config = dict(
    dataset='retinal OCT scans (Kermany 2017)',
    downsampling_factor=4,
    encoder_norm='layernorm_no_bias',
    encoder_activation='silu',
    encoder_parallel_block=False,
    decoder_widths=[64, 128, 256],
    decoder_blocks_per_level=1,
    decoder_dropout=0.1,
    decoder_attention=True,
    kl_weight=0.01,
    residual_init='none',
    batch_size=128,
    epochs=53.1,
    lr_schedule='linear',
)
Rows from block 5 of the encoder of a small image VAE, named by matrix and row number. Rows with one number within an expert belong to one neuron, the router's apart. Each number is 50 + 15 x the weight over its row's rms, rounded and kept within 0 to 99. All counts start at 0.
Before each expert's rows are labels from the 100 images, of 14976, where the router gives the expert most weight on average: "strongest on" is what is common among them. Only what is clearly more common there than usual is listed. The data: retinal OCT scans (Kermany 2017). In brackets: how many of the 100.
# router: slot weights (encoder.blocks.5.mlp.router.weight, 16x384), inputs 256-383
# up: expert up (encoder.blocks.5.mlp.up, 8x96x384), inputs 256-383
# down: expert down (encoder.blocks.5.mlp.down, 8x384x96, transposed), outputs 256-383

# expert 7
strongest on: finding: normal (89)
router.14:24 33 49 58 60 50 52 59 39 43 51 48 53 60 33 44 51 56 40 34 29 52 63 69 43 53 41 53 53 50 56 39 88 46 39 48 85 51 49 44 69 70 50 47 49 52 42 87 72 79 71 63 58 53 38 31 64 46 28 58 45 62 27 56 52 59 45 52 66 68 40 43 94 76 46 58 39 58 44 71 40 61 74 71 48 47 49 58 59 30 79 47 54 42 62 62 49 40 46 75 59 67 42 32 65 94 47 49 72 53 72 18 14 56 41 49 44 43 51 99 59 40 41 58 49 93 55 30
router.15:57 68 58 36 57 43 47 52 31 34 60 62 53 29 59 39 45 43 63 65 70 57 38 49 72 51 67 36 34 69 66 72 46 55 51 68 27 49 44 58 55 40 25 70 59 31 73 87 47 49 59 58 33 32 66 24 41 70 27 74 64 55 64 55 46 40 56 44 65 56 35 67 34 55 36 62 40 52 09 25 72 39 44 51 46 55 16 52 67 99 40 42 43 32 66 63 61 53 64 52 40 55 20 60 37 37 31 38 58 67 47 93 60 64 42 72 50 33 33 23 52 41 27 42 44 54 52 49
up.16:72 37 51 47 37 53 45 50 53 36 24 85 59 39 58 77 38 44 44 27 57 49 50 41 40 40 43 56 47 40 72 57 54 49 46 43 54 65 57 62 62 53 15 63 26 46 50 42 37 09 86 63 32 46 55 60 32 54 53 45 49 42 29 57 43 57 22 30 59 29 54 29 48 52 54 49 48 58 60 52 42 47 57 41 29 52 61 46 32 13 24 39 58 34 82 14 58 58 97 50 30 70 42 53 40 45 69 44 58 46 25 52 54 53 71 52 52 44 33 53 41 51 19 67 76 62 52 52
down.16:57 54 66 52 57 39 44 20 57 32 69 39 62 58 52 47 39 39 39 33 45 56 32 53 65 40 35 58 53 70 33 73 75 41 66 43 63 37 51 25 05 40 40 44 50 34 49 45 52 67 44 14 61 61 54 46 49 32 36 53 62 80 00 50 47 39 45 87 19 94 56 49 47 43 38 64 37 50 83 57 67 38 56 68 30 53 52 48 64 60 53 52 25 60 47 67 64 36 46 61 28 76 22 58 43 38 34 62 49 42 63 56 57 42 61 67 31 46 56 63 60 81 82 46 52 43 54 49
up.17:72 97 54 64 74 48 29 55 49 19 64 21 45 61 54 51 65 52 47 43 69 45 57 43 89 36 41 40 42 40 69 61 50 40 56 40 47 53 51 15 71 45 57 38 57 51 55 64 61 69 41 31 65 42 38 27 45 21 64 22 54 47 65 44 49 48 63 62 55 79 72 54 47 85 52 55 37 57 57 48 49 26 52 54 78 42 55 77 39 21 42 85 63 57 36 40 47 39 50 59 47 61 66 59 49 58 42 55 59 47 55 51 45 40 65 18 70 53 37 54 54 67 68 61 47 56 52 00
down.17:61 00 58 60 57 63 49 59 56 32 41 59 41 55 49 34 60 67 39 60 51 55 56 48 17 45 42 44 51 57 72 45 51 61 69 50 78 49 54 76 20 39 46 48 67 46 35 50 65 16 59 55 35 43 60 51 58 52 68 69 39 28 38 33 63 53 33 37 74 28 32 51 64 19 64 19 67 26 52 54 50 55 42 49 16 41 11 35 60 69 37 47 32 25 50 40 73 50 46 67 67 42 42 56 29 51 65 54 48 58 50 61 41 38 30 40 91 51 57 48 42 53 57 84 48 48 51 70
up.18:39 35 45 37 30 54 59 48 63 52 50 00 49 35 43 36 49 47 60 43 48 53 48 01 35 55 52 64 46 55 50 44 54 56 38 67 52 56 51 67 29 46 41 57 83 55 59 51 50 31 66 59 37 47 45 54 44 66 43 79 53 59 87 55 57 59 36 61 31 15 48 38 49 00 58 51 61 49 36 53 52 46 57 32 44 91 48 40 54 65 51 55 53 41 65 38 65 54 62 76 41 51 47 40 57 38 45 29 55 41 46 47 58 52 46 32 36 26 09 46 68 50 63 50 47 44 29 44
down.18:51 62 50 48 50 48 52 50 33 68 79 73 58 40 53 58 36 61 49 45 48 50 51 75 61 19 58 64 38 59 26 52 53 43 42 39 42 66 48 31 78 49 47 54 28 54 54 33 59 57 57 54 29 42 49 50 61 49 33 46 60 61 56 61 31 55 58 49 21 74 55 51 47 74 37 43 36 68 33 54 36 60 64 54 39 25 66 55 19 34 65 24 41 73 65 47 42 58 16 45 35 56 27 36 58 43 36 60 57 40 53 44 52 60 68 77 19 13 46 42 35 45 32 40 60 53 51 44
up.19:51 27 48 41 39 49 57 45 55 52 57 48 73 18 42 42 49 67 55 37 27 62 36 29 27 31 48 47 89 60 44 52 55 43 41 90 56 52 65 18 62 29 52 30 61 38 60 33 54 57 42 63 34 63 45 76 95 45 76 63 10 68 38 59 42 47 49 48 71 13 23 58 53 37 62 30 64 30 67 52 49 69 42 50 71 50 51 28 63 45 63 31 15 47 51 60 64 53 10 61 46 61 54 39 16 47 54 39 38 57 29 47 59 44 28 18 46 43 53 51 41 68 43 40 60 48 60 48
down.19:37 37 58 54 62 60 32 46 68 45 43 48 26 43 61 78 68 49 40 42 33 60 31 50 61 51 45 37 65 50 48 65 56 52 41 24 63 33 45 73 31 66 20 42 36 25 36 60 55 49 42 73 31 67 48 39 31 59 22 60 51 49 39 53 69 43 27 25 51 41 66 54 44 56 20 54 62 45 57 27 54 39 26 37 47 69 55 46 24 50 44 46 79 57 47 24 70 28 67 34 43 54 40 55 49 47 38 47 40 30 61 54 51 65 62 62 17 60 60 56 43 48 53 64 54 33 65 42
up.20:73 23 49 39 59 28 58 53 64 45 20 53 39 39 52 52 62 52 67 88 47 67 47 21 56 38 35 58 70 61 52 28 47 68 59 39 59 32 38 66 25 52 26 35 70 61 28 57 42 53 26 67 59 60 40 68 17 64 46 76 12 35 67 37 18 49 55 64 39 50 49 53 54 54 32 49 51 47 37 52 47 52 59 52 67 56 62 44 65 45 69 35 52 49 53 22 51 54 62 16 45 32 63 43 49 47 68 70 56 28 55 54 51 41 40 33 57 70 59 54 64 53 67 40 35 54 50 56
down.20:52 71 39 47 65 71 39 56 45 43 57 67 55 42 63 55 38 57 66 56 54 36 79 92 23 43 62 30 41 71 47 48 44 44 32 55 40 41 45 34 90 57 45 49 75 47 58 73 51 30 47 55 10 48 79 63 40 34 51 44 73 49 49 66 72 44 62 35 56 88 58 42 72 66 52 53 39 70 38 59 37 38 35 42 78 64 48 50 54 51 48 61 59 64 61 58 28 49 40 41 58 48 55 43 49 49 51 65 26 59 59 51 47 68 53 56 44 45 59 56 36 35 34 44 34 55 57 64
up.21:42 32 46 67 41 53 53 50 47 67 61 44 56 42 47 37 52 57 56 67 45 74 43 32 54 38 51 38 78 65 48 43 54 51 46 75 60 38 54 39 49 23 70 60 99 44 47 35 72 42 35 60 48 50 43 53 73 56 61 73 65 77 60 49 54 31 48 65 63 24 46 63 58 44 62 37 65 45 55 55 68 84 40 71 36 58 44 23 78 99 54 55 45 70 61 83 56 38 50 52 55 50 48 35 53 34 47 37 38 71 30 53 43 58 14 25 52 37 68 37 55 53 76 49 32 41 53 82
down.21:57 59 32 69 61 59 42 36 53 71 49 68 36 65 55 64 34 67 47 50 49 36 60 68 52 74 50 60 52 59 62 30 47 52 40 54 62 44 51 65 41 67 23 45 38 64 57 59 47 41 39 67 33 48 72 48 37 64 56 29 63 44 55 66 53 70 48 18 75 50 55 49 56 59 20 39 59 52 29 40 41 15 36 28 50 83 32 48 26 71 57 75 82 53 56 39 45 49 58 40 43 43 37 66 58 65 52 40 37 48 40 44 38 63 57 66 51 44 61 47 40 40 32 89 47 30 46 20
up.22:67 56 44 57 25 51 46 54 36 75 56 09 52 44 50 37 56 49 62 60 49 71 53 42 47 00 51 51 54 54 53 44 45 62 53 73 55 61 47 45 55 38 41 34 84 47 69 70 60 60 48 42 46 42 49 73 56 57 76 60 00 74 97 53 54 48 64 59 46 45 12 50 51 33 41 41 49 32 49 53 44 59 65 48 62 36 45 18 56 80 55 69 47 36 36 64 57 66 54 53 54 43 50 45 38 38 56 44 54 58 47 48 51 44 54 13 72 52 63 50 76 59 58 56 64 33 62 58
down.22:37 58 44 48 46 69 50 50 46 54 70 71 09 49 56 57 40 58 57 61 63 35 68 71 47 74 56 51 52 44 47 53 59 62 45 50 49 64 46 65 65 84 44 69 54 48 44 37 53 44 48 84 32 52 53 34 47 60 35 54 73 35 37 65 63 49 45 28 35 64 35 46 50 41 33 27 58 82 53 58 33 61 60 47 40 79 50 44 30 39 54 21 61 67 50 25 30 50 31 60 03 51 52 62 66 58 43 55 40 35 63 37 40 61 58 85 36 46 59 48 14 35 43 21 55 85 43 52
up.23:34 79 53 49 74 60 65 54 48 46 72 61 64 49 50 53 42 53 45 60 41 54 40 59 30 34 53 50 44 56 48 34 50 59 40 51 61 43 47 44 58 61 34 32 34 70 37 60 44 30 14 29 88 53 59 38 32 40 79 33 48 68 00 41 83 50 42 50 72 62 54 47 44 57 45 31 51 35 62 42 70 75 40 39 16 55 40 35 61 46 56 51 54 39 67 57 43 69 43 24 41 50 35 62 16 62 49 56 49 40 82 64 52 60 61 32 78 62 99 54 72 50 69 58 49 61 93 87
down.23:73 18 44 60 37 41 43 31 54 54 43 45 44 31 50 57 42 36 44 40 51 75 54 33 46 48 47 40 30 62 66 33 46 48 47 69 75 47 47 42 16 48 63 59 60 32 57 77 31 41 39 48 47 48 30 45 43 62 36 63 53 54 56 62 57 49 21 59 70 45 34 50 18 31 46 35 93 44 60 60 66 25 39 33 40 82 55 48 53 76 48 56 60 52 47 31 66 37 80 51 49 51 51 78 60 56 39 62 38 40 38 60 65 39 38 52 45 60 44 54 52 44 54 73 49 37 59 36

# expert 3
strongest on: finding: diabetic macular edema (31)
router.6:53 45 34 55 48 51 45 40 59 39 44 29 34 46 46 62 50 41 12 49 56 50 48 55 41 62 25 52 59 48 62 40 66 59 62 33 46 51 43 69 23 57 44 23 51 69 41 53 48 48 39 62 67 52 07 39 39 40 22 21 32 68 56 43 58 47 59 39 41 42 63 47 77 38 37 48 80 41 55 83 63 36 36 55 46 60 41 30 64 53 50 36 41 45 28 26 65 37 61 28 54 31 81 33 56 54 76 57 37 43 55 43 18 57 26 56 44 60 43 67 48 56 41 76 42 45 51 29
router.7:34 57 58 35 53 62 55 44 50 18 60 66 67 35 48 42 44 51 15 64 42 55 47 70 32 43 46 42 50 49 64 69 62 68 66 27 36 41 38 46 36 58 40 40 47 36 37 50 65 47 65 50 41 40 46 62 44 08 04 14 50 51 46 55 64 64 36 47 57 37 61 71 42 47 50 58 55 56 40 82 77 66 32 58 51 28 29 49 62 58 67 53 24 44 66 32 53 68 47 37 41 43 57 47 53 50 22 53 52 55 53 50 56 68 71 34 60 47 39 30 34 63 54 56 38 60 33 40
up.16:69 51 50 28 83 47 58 28 58 48 59 82 81 32 63 46 41 44 45 38 52 56 32 46 38 57 30 60 36 68 44 40 59 49 45 37 54 66 34 58 29 63 41 25 34 48 35 45 43 60 46 29 44 51 42 49 43 55 29 52 47 47 34 25 65 51 55 50 33 66 53 32 67 45 45 97 56 27 67 50 49 29 65 55 42 44 71 62 39 56 51 42 70 40 58 28 70 71 46 25 31 61 39 68 68 43 55 53 75 49 93 36 40 43 37 57 35 56 25 62 54 32 41 47 59 21 49 53
down.16:41 38 56 31 31 59 50 66 55 65 55 32 30 84 66 35 34 63 62 59 53 33 50 58 47 66 60 24 33 67 68 54 44 40 39 99 52 41 65 32 45 19 61 60 43 62 60 51 64 51 76 35 48 35 58 49 73 17 58 59 75 51 52 60 43 50 55 40 76 55 49 36 61 49 79 43 68 53 61 48 50 49 35 71 44 39 19 45 74 42 50 82 21 51 40 99 39 57 21 51 17 38 51 45 15 63 60 45 38 77 37 52 41 40 35 51 63 35 69 58 27 43 33 40 10 61 41 65
up.17:18 50 45 26 29 61 35 50 73 55 25 37 44 38 47 33 46 58 45 82 50 50 51 78 81 31 45 28 65 49 42 39 51 55 53 68 38 41 45 44 30 48 30 35 62 60 50 25 43 49 63 19 34 58 54 74 56 56 36 50 85 49 46 56 67 59 43 43 31 71 45 45 70 78 56 55 27 13 69 61 54 44 34 59 47 74 38 55 77 41 43 51 48 74 58 60 55 34 36 50 40 31 46 53 62 50 16 48 52 53 57 44 54 55 23 56 82 53 50 66 53 57 77 27 44 45 35 35
down.17:45 27 54 30 26 35 38 38 58 61 65 54 36 39 63 28 36 28 74 45 57 69 34 35 63 47 71 63 45 45 26 47 57 62 50 61 53 52 42 50 41 48 56 58 75 35 61 58 41 43 62 65 27 53 65 66 49 54 60 81 21 32 64 61 62 39 47 58 40 31 43 63 55 36 35 42 44 29 78 54 62 43 71 63 42 53 49 48 46 48 36 39 63 52 62 35 39 42 45 52 32 52 39 56 45 51 70 61 53 33 61 44 49 47 63 33 61 41 28 57 48 55 41 18 60 33 51 36
up.18:14 64 41 45 43 71 62 56 73 59 69 48 49 23 38 37 41 61 56 25 40 34 67 72 63 50 65 53 66 57 53 52 25 50 40 79 41 59 43 62 49 50 88 52 56 56 82 55 50 44 59 57 18 43 62 71 51 25 65 58 58 72 78 78 17 60 50 52 62 50 64 43 39 27 58 40 50 80 40 65 33 68 57 35 75 61 40 57 69 58 69 36 22 83 69 62 41 48 33 57 64 44 58 26 41 23 23 41 38 46 35 50 66 68 56 48 47 35 43 29 62 35 67 56 40 56 52 52
down.18:50 54 30 49 45 22 58 50 36 75 52 73 62 35 40 47 62 47 54 54 53 47 48 37 55 63 43 66 60 38 28 34 49 57 49 41 15 62 23 56 34 50 85 67 58 25 73 53 47 52 26 48 58 44 45 68 25 89 46 59 38 26 40 45 42 56 65 81 33 59 57 48 47 70 50 74 53 53 28 59 49 44 75 60 35 55 63 45 53 42 53 34 58 48 57 47 63 56 57 52 42 38 44 34 85 37 51 51 56 22 60 27 33 47 25 63 18 49 23 31 60 46 45 72 64 51 43 40
up.19:50 28 81 71 41 23 38 40 20 46 65 42 38 61 67 44 53 23 29 73 59 67 46 60 63 68 30 37 54 78 45 93 75 50 32 50 22 35 61 23 55 43 45 52 55 31 30 29 31 58 57 56 55 64 58 13 54 40 39 19 48 66 55 43 86 65 24 22 52 43 53 68 66 39 40 47 52 54 62 61 93 48 33 52 56 45 31 56 43 28 56 65 63 57 62 48 27 37 37 52 54 41 42 59 41 44 47 48 38 60 15 70 35 34 45 51 81 50 79 58 50 70 72 54 74 54 63 59
down.19:52 47 69 68 34 61 38 29 61 20 62 52 39 55 74 53 37 62 52 53 36 49 44 59 43 44 49 30 64 52 58 64 58 50 48 35 52 43 90 42 25 50 39 48 64 66 52 34 74 38 66 50 37 60 40 55 59 20 29 35 37 56 44 41 39 46 49 18 56 41 35 59 46 51 25 32 46 52 56 37 55 41 36 26 64 37 62 61 34 38 52 62 72 61 31 55 42 45 56 42 62 63 59 51 43 47 53 55 41 59 27 89 56 42 69 51 54 59 73 52 37 54 35 52 54 56 71 56
up.20:34 54 54 54 22 54 44 55 60 62 37 55 42 41 34 55 44 58 69 42 49 31 56 70 65 47 54 33 79 40 50 39 41 48 68 83 40 20 47 44 46 49 65 44 83 64 63 40 67 27 47 57 30 38 42 60 41 62 60 53 46 71 62 55 21 43 58 52 60 54 63 83 38 31 54 34 44 75 44 50 49 48 09 32 83 77 44 50 46 64 48 38 53 74 43 67 24 28 43 59 65 33 65 37 18 37 65 38 39 36 40 55 51 48 57 46 46 66 44 28 52 70 55 47 24 63 35 28
down.20:36 26 42 61 73 46 26 67 39 47 34 57 42 40 59 58 60 58 46 41 57 39 75 47 55 64 46 64 49 64 49 23 43 45 44 51 25 60 34 56 53 52 45 39 81 49 38 67 36 56 29 69 38 45 40 63 30 97 39 51 45 32 59 52 39 58 46 66 50 43 57 55 57 48 33 60 36 67 16 53 49 49 58 58 49 65 61 46 47 32 59 47 69 34 71 15 32 43 83 52 60 58 40 47 87 32 66 49 62 47 55 29 42 61 56 73 22 53 37 26 64 45 46 66 91 68 49 40
up.21:31 51 59 48 52 41 83 50 54 53 39 35 62 55 44 42 47 71 62 36 41 39 00 66 50 38 44 53 67 40 40 34 58 51 30 54 34 55 38 62 22 56 53 21 60 32 32 56 27 56 50 65 43 56 62 82 52 62 63 59 47 66 39 16 81 41 56 31 36 56 73 54 28 65 53 72 77 32 49 65 63 23 34 49 69 73 67 58 54 51 51 39 30 36 41 15 22 46 44 56 55 35 64 54 09 35 95 49 52 41 56 64 55 38 52 57 40 67 30 40 34 64 49 17 25 72 32 30
down.21:36 52 86 76 68 58 38 53 56 45 46 58 64 63 51 41 79 62 45 68 72 41 53 43 46 48 48 51 65 69 74 62 42 56 54 66 53 46 37 43 39 50 68 51 28 66 39 59 60 64 70 54 47 59 46 54 25 46 34 61 54 40 51 54 56 55 42 57 83 65 57 61 18 43 62 63 28 72 46 00 56 71 35 60 45 62 51 52 50 61 51 97 17 33 57 74 17 43 56 38 71 22 35 45 50 12 81 58 53 65 34 82 47 46 61 53 53 62 66 32 55 85 62 38 83 71 66 36
up.22:52 61 55 48 57 42 52 52 46 54 71 50 58 40 38 46 48 36 23 59 64 61 33 81 64 52 73 43 38 39 33 56 72 30 64 38 38 79 47 31 45 46 10 30 26 07 51 53 15 49 56 44 65 41 65 63 38 26 55 49 55 65 40 63 79 55 56 57 29 51 33 53 41 68 48 31 41 29 67 47 36 54 53 62 55 36 50 45 43 44 21 74 40 67 40 49 67 48 49 33 34 67 33 68 67 72 62 54 60 48 84 56 57 40 52 38 51 60 36 61 40 50 34 21 43 20 48 51
down.22:27 25 70 19 34 39 41 42 61 55 72 40 44 41 66 25 51 68 41 28 53 65 42 38 26 48 38 53 38 33 46 64 57 62 55 44 89 51 53 46 13 52 43 59 61 51 36 57 50 35 59 32 64 53 43 40 61 23 45 43 46 24 01 59 51 43 48 77 73 43 54 36 47 37 35 45 44 23 95 49 56 57 47 41 53 62 50 32 61 56 38 47 23 65 53 30 69 45 38 53 48 37 61 56 39 61 14 64 36 69 70 49 63 36 53 29 44 43 51 50 48 54 41 56 53 61 40 31
up.23:59 30 55 39 56 53 53 56 63 55 35 37 51 55 60 60 51 35 46 58 42 63 46 48 53 46 34 23 61 62 57 76 31 45 41 55 55 31 65 62 57 38 60 45 70 42 35 54 29 61 64 33 37 80 33 47 23 44 45 55 50 09 41 46 29 23 33 44 35 34 24 43 45 44 44 37 50 53 71 49 49 69 39 37 44 66 23 45 39 56 15 69 52 43 50 56 53 44 60 36 28 31 70 50 21 59 47 66 56 52 51 88 51 36 68 38 64 77 79 77 59 60 74 70 45 67 59 60
down.23:58 33 60 62 47 53 33 33 71 22 41 51 33 44 59 53 54 58 43 49 31 45 46 55 28 46 47 42 48 51 64 69 55 25 45 41 83 37 72 44 33 51 23 40 58 63 46 33 58 38 85 47 37 59 42 46 52 10 34 28 29 49 59 46 35 39 39 26 61 38 49 56 44 33 26 28 43 52 80 41 57 52 28 29 62 65 45 40 22 55 51 58 70 52 29 48 49 42 48 44 54 58 65 55 38 63 56 62 44 69 33 82 63 35 72 43 70 84 83 58 32 58 28 46 42 65 74 35

# expert 0
strongest on: finding: diabetic macular edema (32)
router.0:54 54 35 59 49 61 56 35 84 50 63 49 56 27 45 11 48 58 77 78 56 66 24 71 62 45 62 52 60 32 43 30 83 28 45 41 77 36 66 43 40 45 63 57 64 10 71 57 42 47 45 85 60 32 77 76 37 72 45 50 36 52 51 69 44 28 67 59 57 45 47 35 23 36 26 61 39 84 21 28 40 52 46 64 42 48 31 27 67 66 37 51 63 53 36 41 39 30 54 47 57 64 17 02 55 76 55 46 42 44 51 57 51 64 55 59 53 38 57 67 54 29 38 61 69 38 45 39
router.1:50 63 49 61 55 62 33 48 38 57 48 73 53 61 56 45 55 58 51 80 60 28 60 74 54 59 66 34 46 32 50 37 91 44 69 51 67 65 39 62 65 76 40 57 40 25 62 58 66 53 74 80 46 36 49 58 53 61 27 43 63 48 50 61 29 47 39 58 73 90 41 63 30 49 28 51 49 95 23 30 43 41 67 62 42 35 38 67 98 66 58 55 51 49 58 61 37 24 49 64 44 52 44 38 67 74 50 49 51 60 49 28 56 57 59 59 60 47 52 75 46 42 39 71 67 47 47 41
up.16:31 49 47 85 47 72 74 65 36 57 55 56 44 32 48 42 59 58 49 24 43 61 44 72 49 69 50 41 35 46 41 45 50 65 36 53 27 55 45 65 52 72 69 17 60 54 49 71 34 57 42 45 63 48 66 48 59 43 59 55 71 63 50 51 49 48 56 53 65 42 58 45 19 28 56 58 32 66 44 31 51 53 45 45 56 60 58 55 60 63 76 30 52 80 61 68 12 74 28 38 71 43 58 49 00 41 29 48 64 50 33 91 65 23 38 62 50 40 54 46 40 46 62 35 52 46 69 50
down.16:69 30 56 40 44 62 48 53 67 69 43 65 67 32 50 50 67 50 49 62 65 58 40 55 44 42 37 38 28 63 64 41 28 53 73 74 68 49 51 58 26 74 35 45 59 62 50 84 57 20 47 53 38 41 53 54 66 58 62 68 49 60 62 52 51 47 51 53 44 61 41 52 17 24 24 30 73 64 66 55 48 46 31 12 64 66 50 63 69 73 49 71 64 51 48 43 61 42 63 40 81 69 53 72 38 62 23 53 49 59 15 46 60 36 36 39 59 52 58 45 44 62 43 63 32 30 63 32
up.17:48 40 54 77 38 28 62 64 28 50 63 49 62 43 54 37 45 59 50 38 37 42 47 23 44 53 44 64 34 67 46 54 58 68 29 63 34 60 52 40 26 34 37 58 62 61 46 67 35 76 32 25 47 55 58 30 39 49 54 64 54 51 39 39 57 55 68 49 31 55 54 41 27 40 48 80 60 37 61 42 54 45 60 67 71 47 76 35 61 49 99 21 29 59 59 50 26 86 34 53 41 24 40 49 32 39 53 51 90 43 22 60 74 16 28 44 22 36 45 41 40 45 74 20 55 44 28 40
down.17:60 39 54 30 47 65 65 63 49 53 45 74 46 41 47 53 53 47 52 59 45 57 48 70 55 60 54 53 40 52 58 44 44 61 51 73 66 49 42 55 23 67 29 52 56 48 63 64 40 19 44 45 67 54 62 31 85 93 59 29 52 32 23 65 49 54 33 50 36 67 46 48 29 36 27 35 43 82 39 42 44 50 37 20 70 72 47 36 51 40 47 56 48 42 15 63 35 60 48 49 49 44 53 65 22 26 48 54 53 61 39 86 78 41 28 44 44 45 48 54 56 53 46 59 31 63 42 37
up.18:52 44 55 38 30 36 47 44 67 59 56 62 53 47 51 59 58 47 14 32 48 36 54 60 67 56 45 44 51 58 61 60 75 79 51 51 49 60 65 47 12 33 54 87 67 44 73 60 44 50 43 83 26 49 56 64 35 44 73 60 47 47 71 56 38 48 78 50 24 44 64 53 76 50 62 53 35 39 36 63 49 68 66 67 29 73 66 61 47 64 50 37 41 69 50 52 74 61 62 41 68 50 42 44 42 65 99 39 44 62 43 40 01 46 43 58 48 38 19 74 53 44 60 58 60 31 52 69
down.18:47 56 53 38 11 38 54 42 63 34 70 43 58 51 39 37 37 56 56 53 62 16 60 76 66 53 35 55 44 51 56 60 63 54 63 61 21 49 64 44 43 79 38 68 46 46 59 46 89 33 73 42 42 34 66 59 70 28 58 63 49 54 56 49 65 38 56 40 47 49 44 69 60 12 27 22 67 51 47 37 67 37 44 48 45 92 49 54 55 41 39 47 67 60 38 78 64 48 37 47 50 54 29 30 38 49 44 45 42 44 26 45 38 49 43 54 50 38 46 46 56 64 24 42 43 38 23 31
up.19:61 41 52 54 43 67 85 54 46 50 87 71 64 58 58 39 35 28 54 43 52 61 49 43 49 42 49 65 50 58 50 58 61 48 38 72 34 66 48 31 51 50 51 46 71 46 70 52 38 71 32 64 30 53 96 54 32 46 56 68 37 55 63 62 25 59 63 60 50 57 38 48 63 27 27 46 66 67 49 45 57 41 58 53 36 52 55 49 57 45 55 24 23 59 63 61 31 68 19 60 38 40 32 47 00 31 64 38 61 57 51 75 57 35 11 29 23 44 29 54 36 43 52 21 58 00 44 31
down.19:51 58 57 44 58 68 77 71 64 39 53 83 49 38 40 60 55 11 52 41 66 37 43 71 63 72 36 50 54 63 47 39 26 56 57 72 64 64 27 60 37 68 25 40 42 21 43 56 39 30 49 57 64 54 75 60 79 86 52 65 57 50 48 56 55 62 31 22 20 57 49 50 00 69 28 18 34 54 50 65 46 47 44 21 42 78 42 66 30 45 44 37 50 42 41 30 50 49 50 54 62 54 43 55 13 35 33 40 51 57 63 69 78 36 33 48 39 59 55 57 36 48 40 53 44 49 47 39
up.20:46 40 53 49 38 22 40 50 30 59 35 27 51 41 49 52 56 43 53 38 40 56 54 25 48 54 47 53 24 49 49 48 40 33 44 54 31 45 38 77 46 36 40 45 91 65 48 67 56 57 34 55 50 47 25 08 68 74 47 52 65 38 45 53 69 65 52 37 54 45 71 50 56 17 73 53 26 49 40 66 55 11 45 17 38 45 42 30 41 63 66 42 77 46 22 34 52 68 50 57 60 41 40 83 49 50 32 55 67 57 39 42 55 46 45 65 44 54 40 44 47 52 54 49 41 78 29 83
down.20:91 39 60 50 59 70 31 54 64 49 37 56 35 39 40 35 46 40 61 60 37 60 53 33 39 40 38 38 36 37 63 61 75 36 61 46 51 35 43 71 48 46 38 39 48 54 36 55 42 00 68 52 73 36 46 48 64 75 44 52 64 26 47 47 23 33 48 75 58 60 55 61 50 40 24 31 67 45 52 38 56 33 34 07 61 38 50 28 32 56 41 28 49 39 37 59 51 40 51 42 68 43 49 68 48 55 50 40 31 42 39 62 66 40 16 64 50 52 52 52 56 65 31 60 48 25 56 36
up.21:32 54 36 27 53 62 44 32 72 46 81 39 45 67 44 34 62 81 48 43 45 38 48 86 60 50 45 63 56 47 43 43 72 38 40 50 55 43 46 42 35 57 96 65 53 35 67 52 49 52 74 84 16 42 50 69 48 55 52 56 63 70 60 50 52 29 54 56 31 55 52 51 72 70 35 58 27 54 41 55 51 57 77 62 43 54 47 44 58 54 52 42 46 99 45 52 55 27 65 37 37 62 60 32 80 55 46 43 57 51 67 26 24 62 29 70 99 40 57 55 47 47 69 54 17 30 59 44
down.21:49 45 31 54 30 54 76 56 30 65 56 38 34 90 27 40 71 57 50 53 54 30 63 64 51 45 54 63 34 39 58 28 72 62 47 58 44 62 48 41 50 44 82 56 34 50 68 36 73 54 42 62 26 52 39 55 47 44 64 38 48 52 53 75 48 52 53 47 80 66 36 45 86 77 95 57 63 48 36 63 48 56 67 58 55 52 43 14 45 12 49 26 52 82 86 73 26 81 35 35 53 48 32 07 47 43 69 39 51 54 35 47 22 49 28 47 35 31 47 40 14 31 56 40 58 46 22 54
up.22:60 61 41 61 16 66 56 35 41 51 72 61 56 49 64 47 52 51 44 26 34 28 55 86 54 53 56 50 26 43 70 45 66 72 53 30 42 46 51 50 55 56 65 47 37 41 59 38 53 58 55 18 56 56 73 44 58 36 45 42 53 66 46 72 56 48 53 47 41 59 58 35 72 47 51 49 59 58 65 52 48 60 47 68 44 44 61 68 56 43 23 36 57 69 71 71 21 69 31 52 46 42 46 37 47 52 43 59 20 62 27 75 23 47 41 36 38 51 67 61 28 45 51 44 65 55 61 59
down.22:57 36 57 48 28 63 41 58 50 40 57 74 76 22 54 53 57 46 51 66 62 52 37 66 52 40 29 36 71 63 53 56 28 51 43 62 77 49 48 43 37 73 45 51 74 59 52 84 67 39 55 33 52 61 65 41 65 19 68 57 46 64 67 31 49 46 54 30 55 66 54 48 24 39 17 52 54 47 84 18 50 46 33 28 38 89 50 43 72 68 44 72 79 60 59 63 66 47 50 41 60 75 48 49 40 55 34 90 50 94 26 19 65 40 60 38 59 57 77 45 62 48 43 58 52 28 65 47
up.23:51 61 53 68 50 46 66 57 54 64 39 58 59 51 52 59 57 43 63 29 55 57 47 44 39 42 34 45 36 20 60 43 57 52 46 45 42 34 37 72 47 35 30 39 52 58 18 35 55 49 41 38 24 42 34 25 70 63 45 41 42 51 59 31 60 56 42 56 43 62 35 38 57 45 44 69 44 47 61 73 47 22 43 46 64 40 53 40 55 45 62 37 57 45 36 48 55 54 64 58 37 40 66 61 61 39 08 61 62 48 28 44 45 55 41 60 33 58 34 57 27 51 22 48 55 56 05 52
down.23:54 36 54 44 69 56 56 58 82 56 20 34 07 72 41 40 27 59 53 54 36 29 56 34 35 31 37 50 44 29 71 53 61 52 58 42 42 42 64 43 17 43 46 63 51 48 39 43 48 24 63 53 72 46 65 22 39 62 61 38 58 40 45 41 50 46 50 60 43 50 37 61 80 32 34 48 68 60 51 31 53 22 38 31 63 56 47 06 24 55 56 43 36 15 55 58 39 64 26 63 36 56 56 42 39 63 87 42 50 44 29 54 36 46 37 65 69 35 53 62 61 48 69 51 49 44 53 31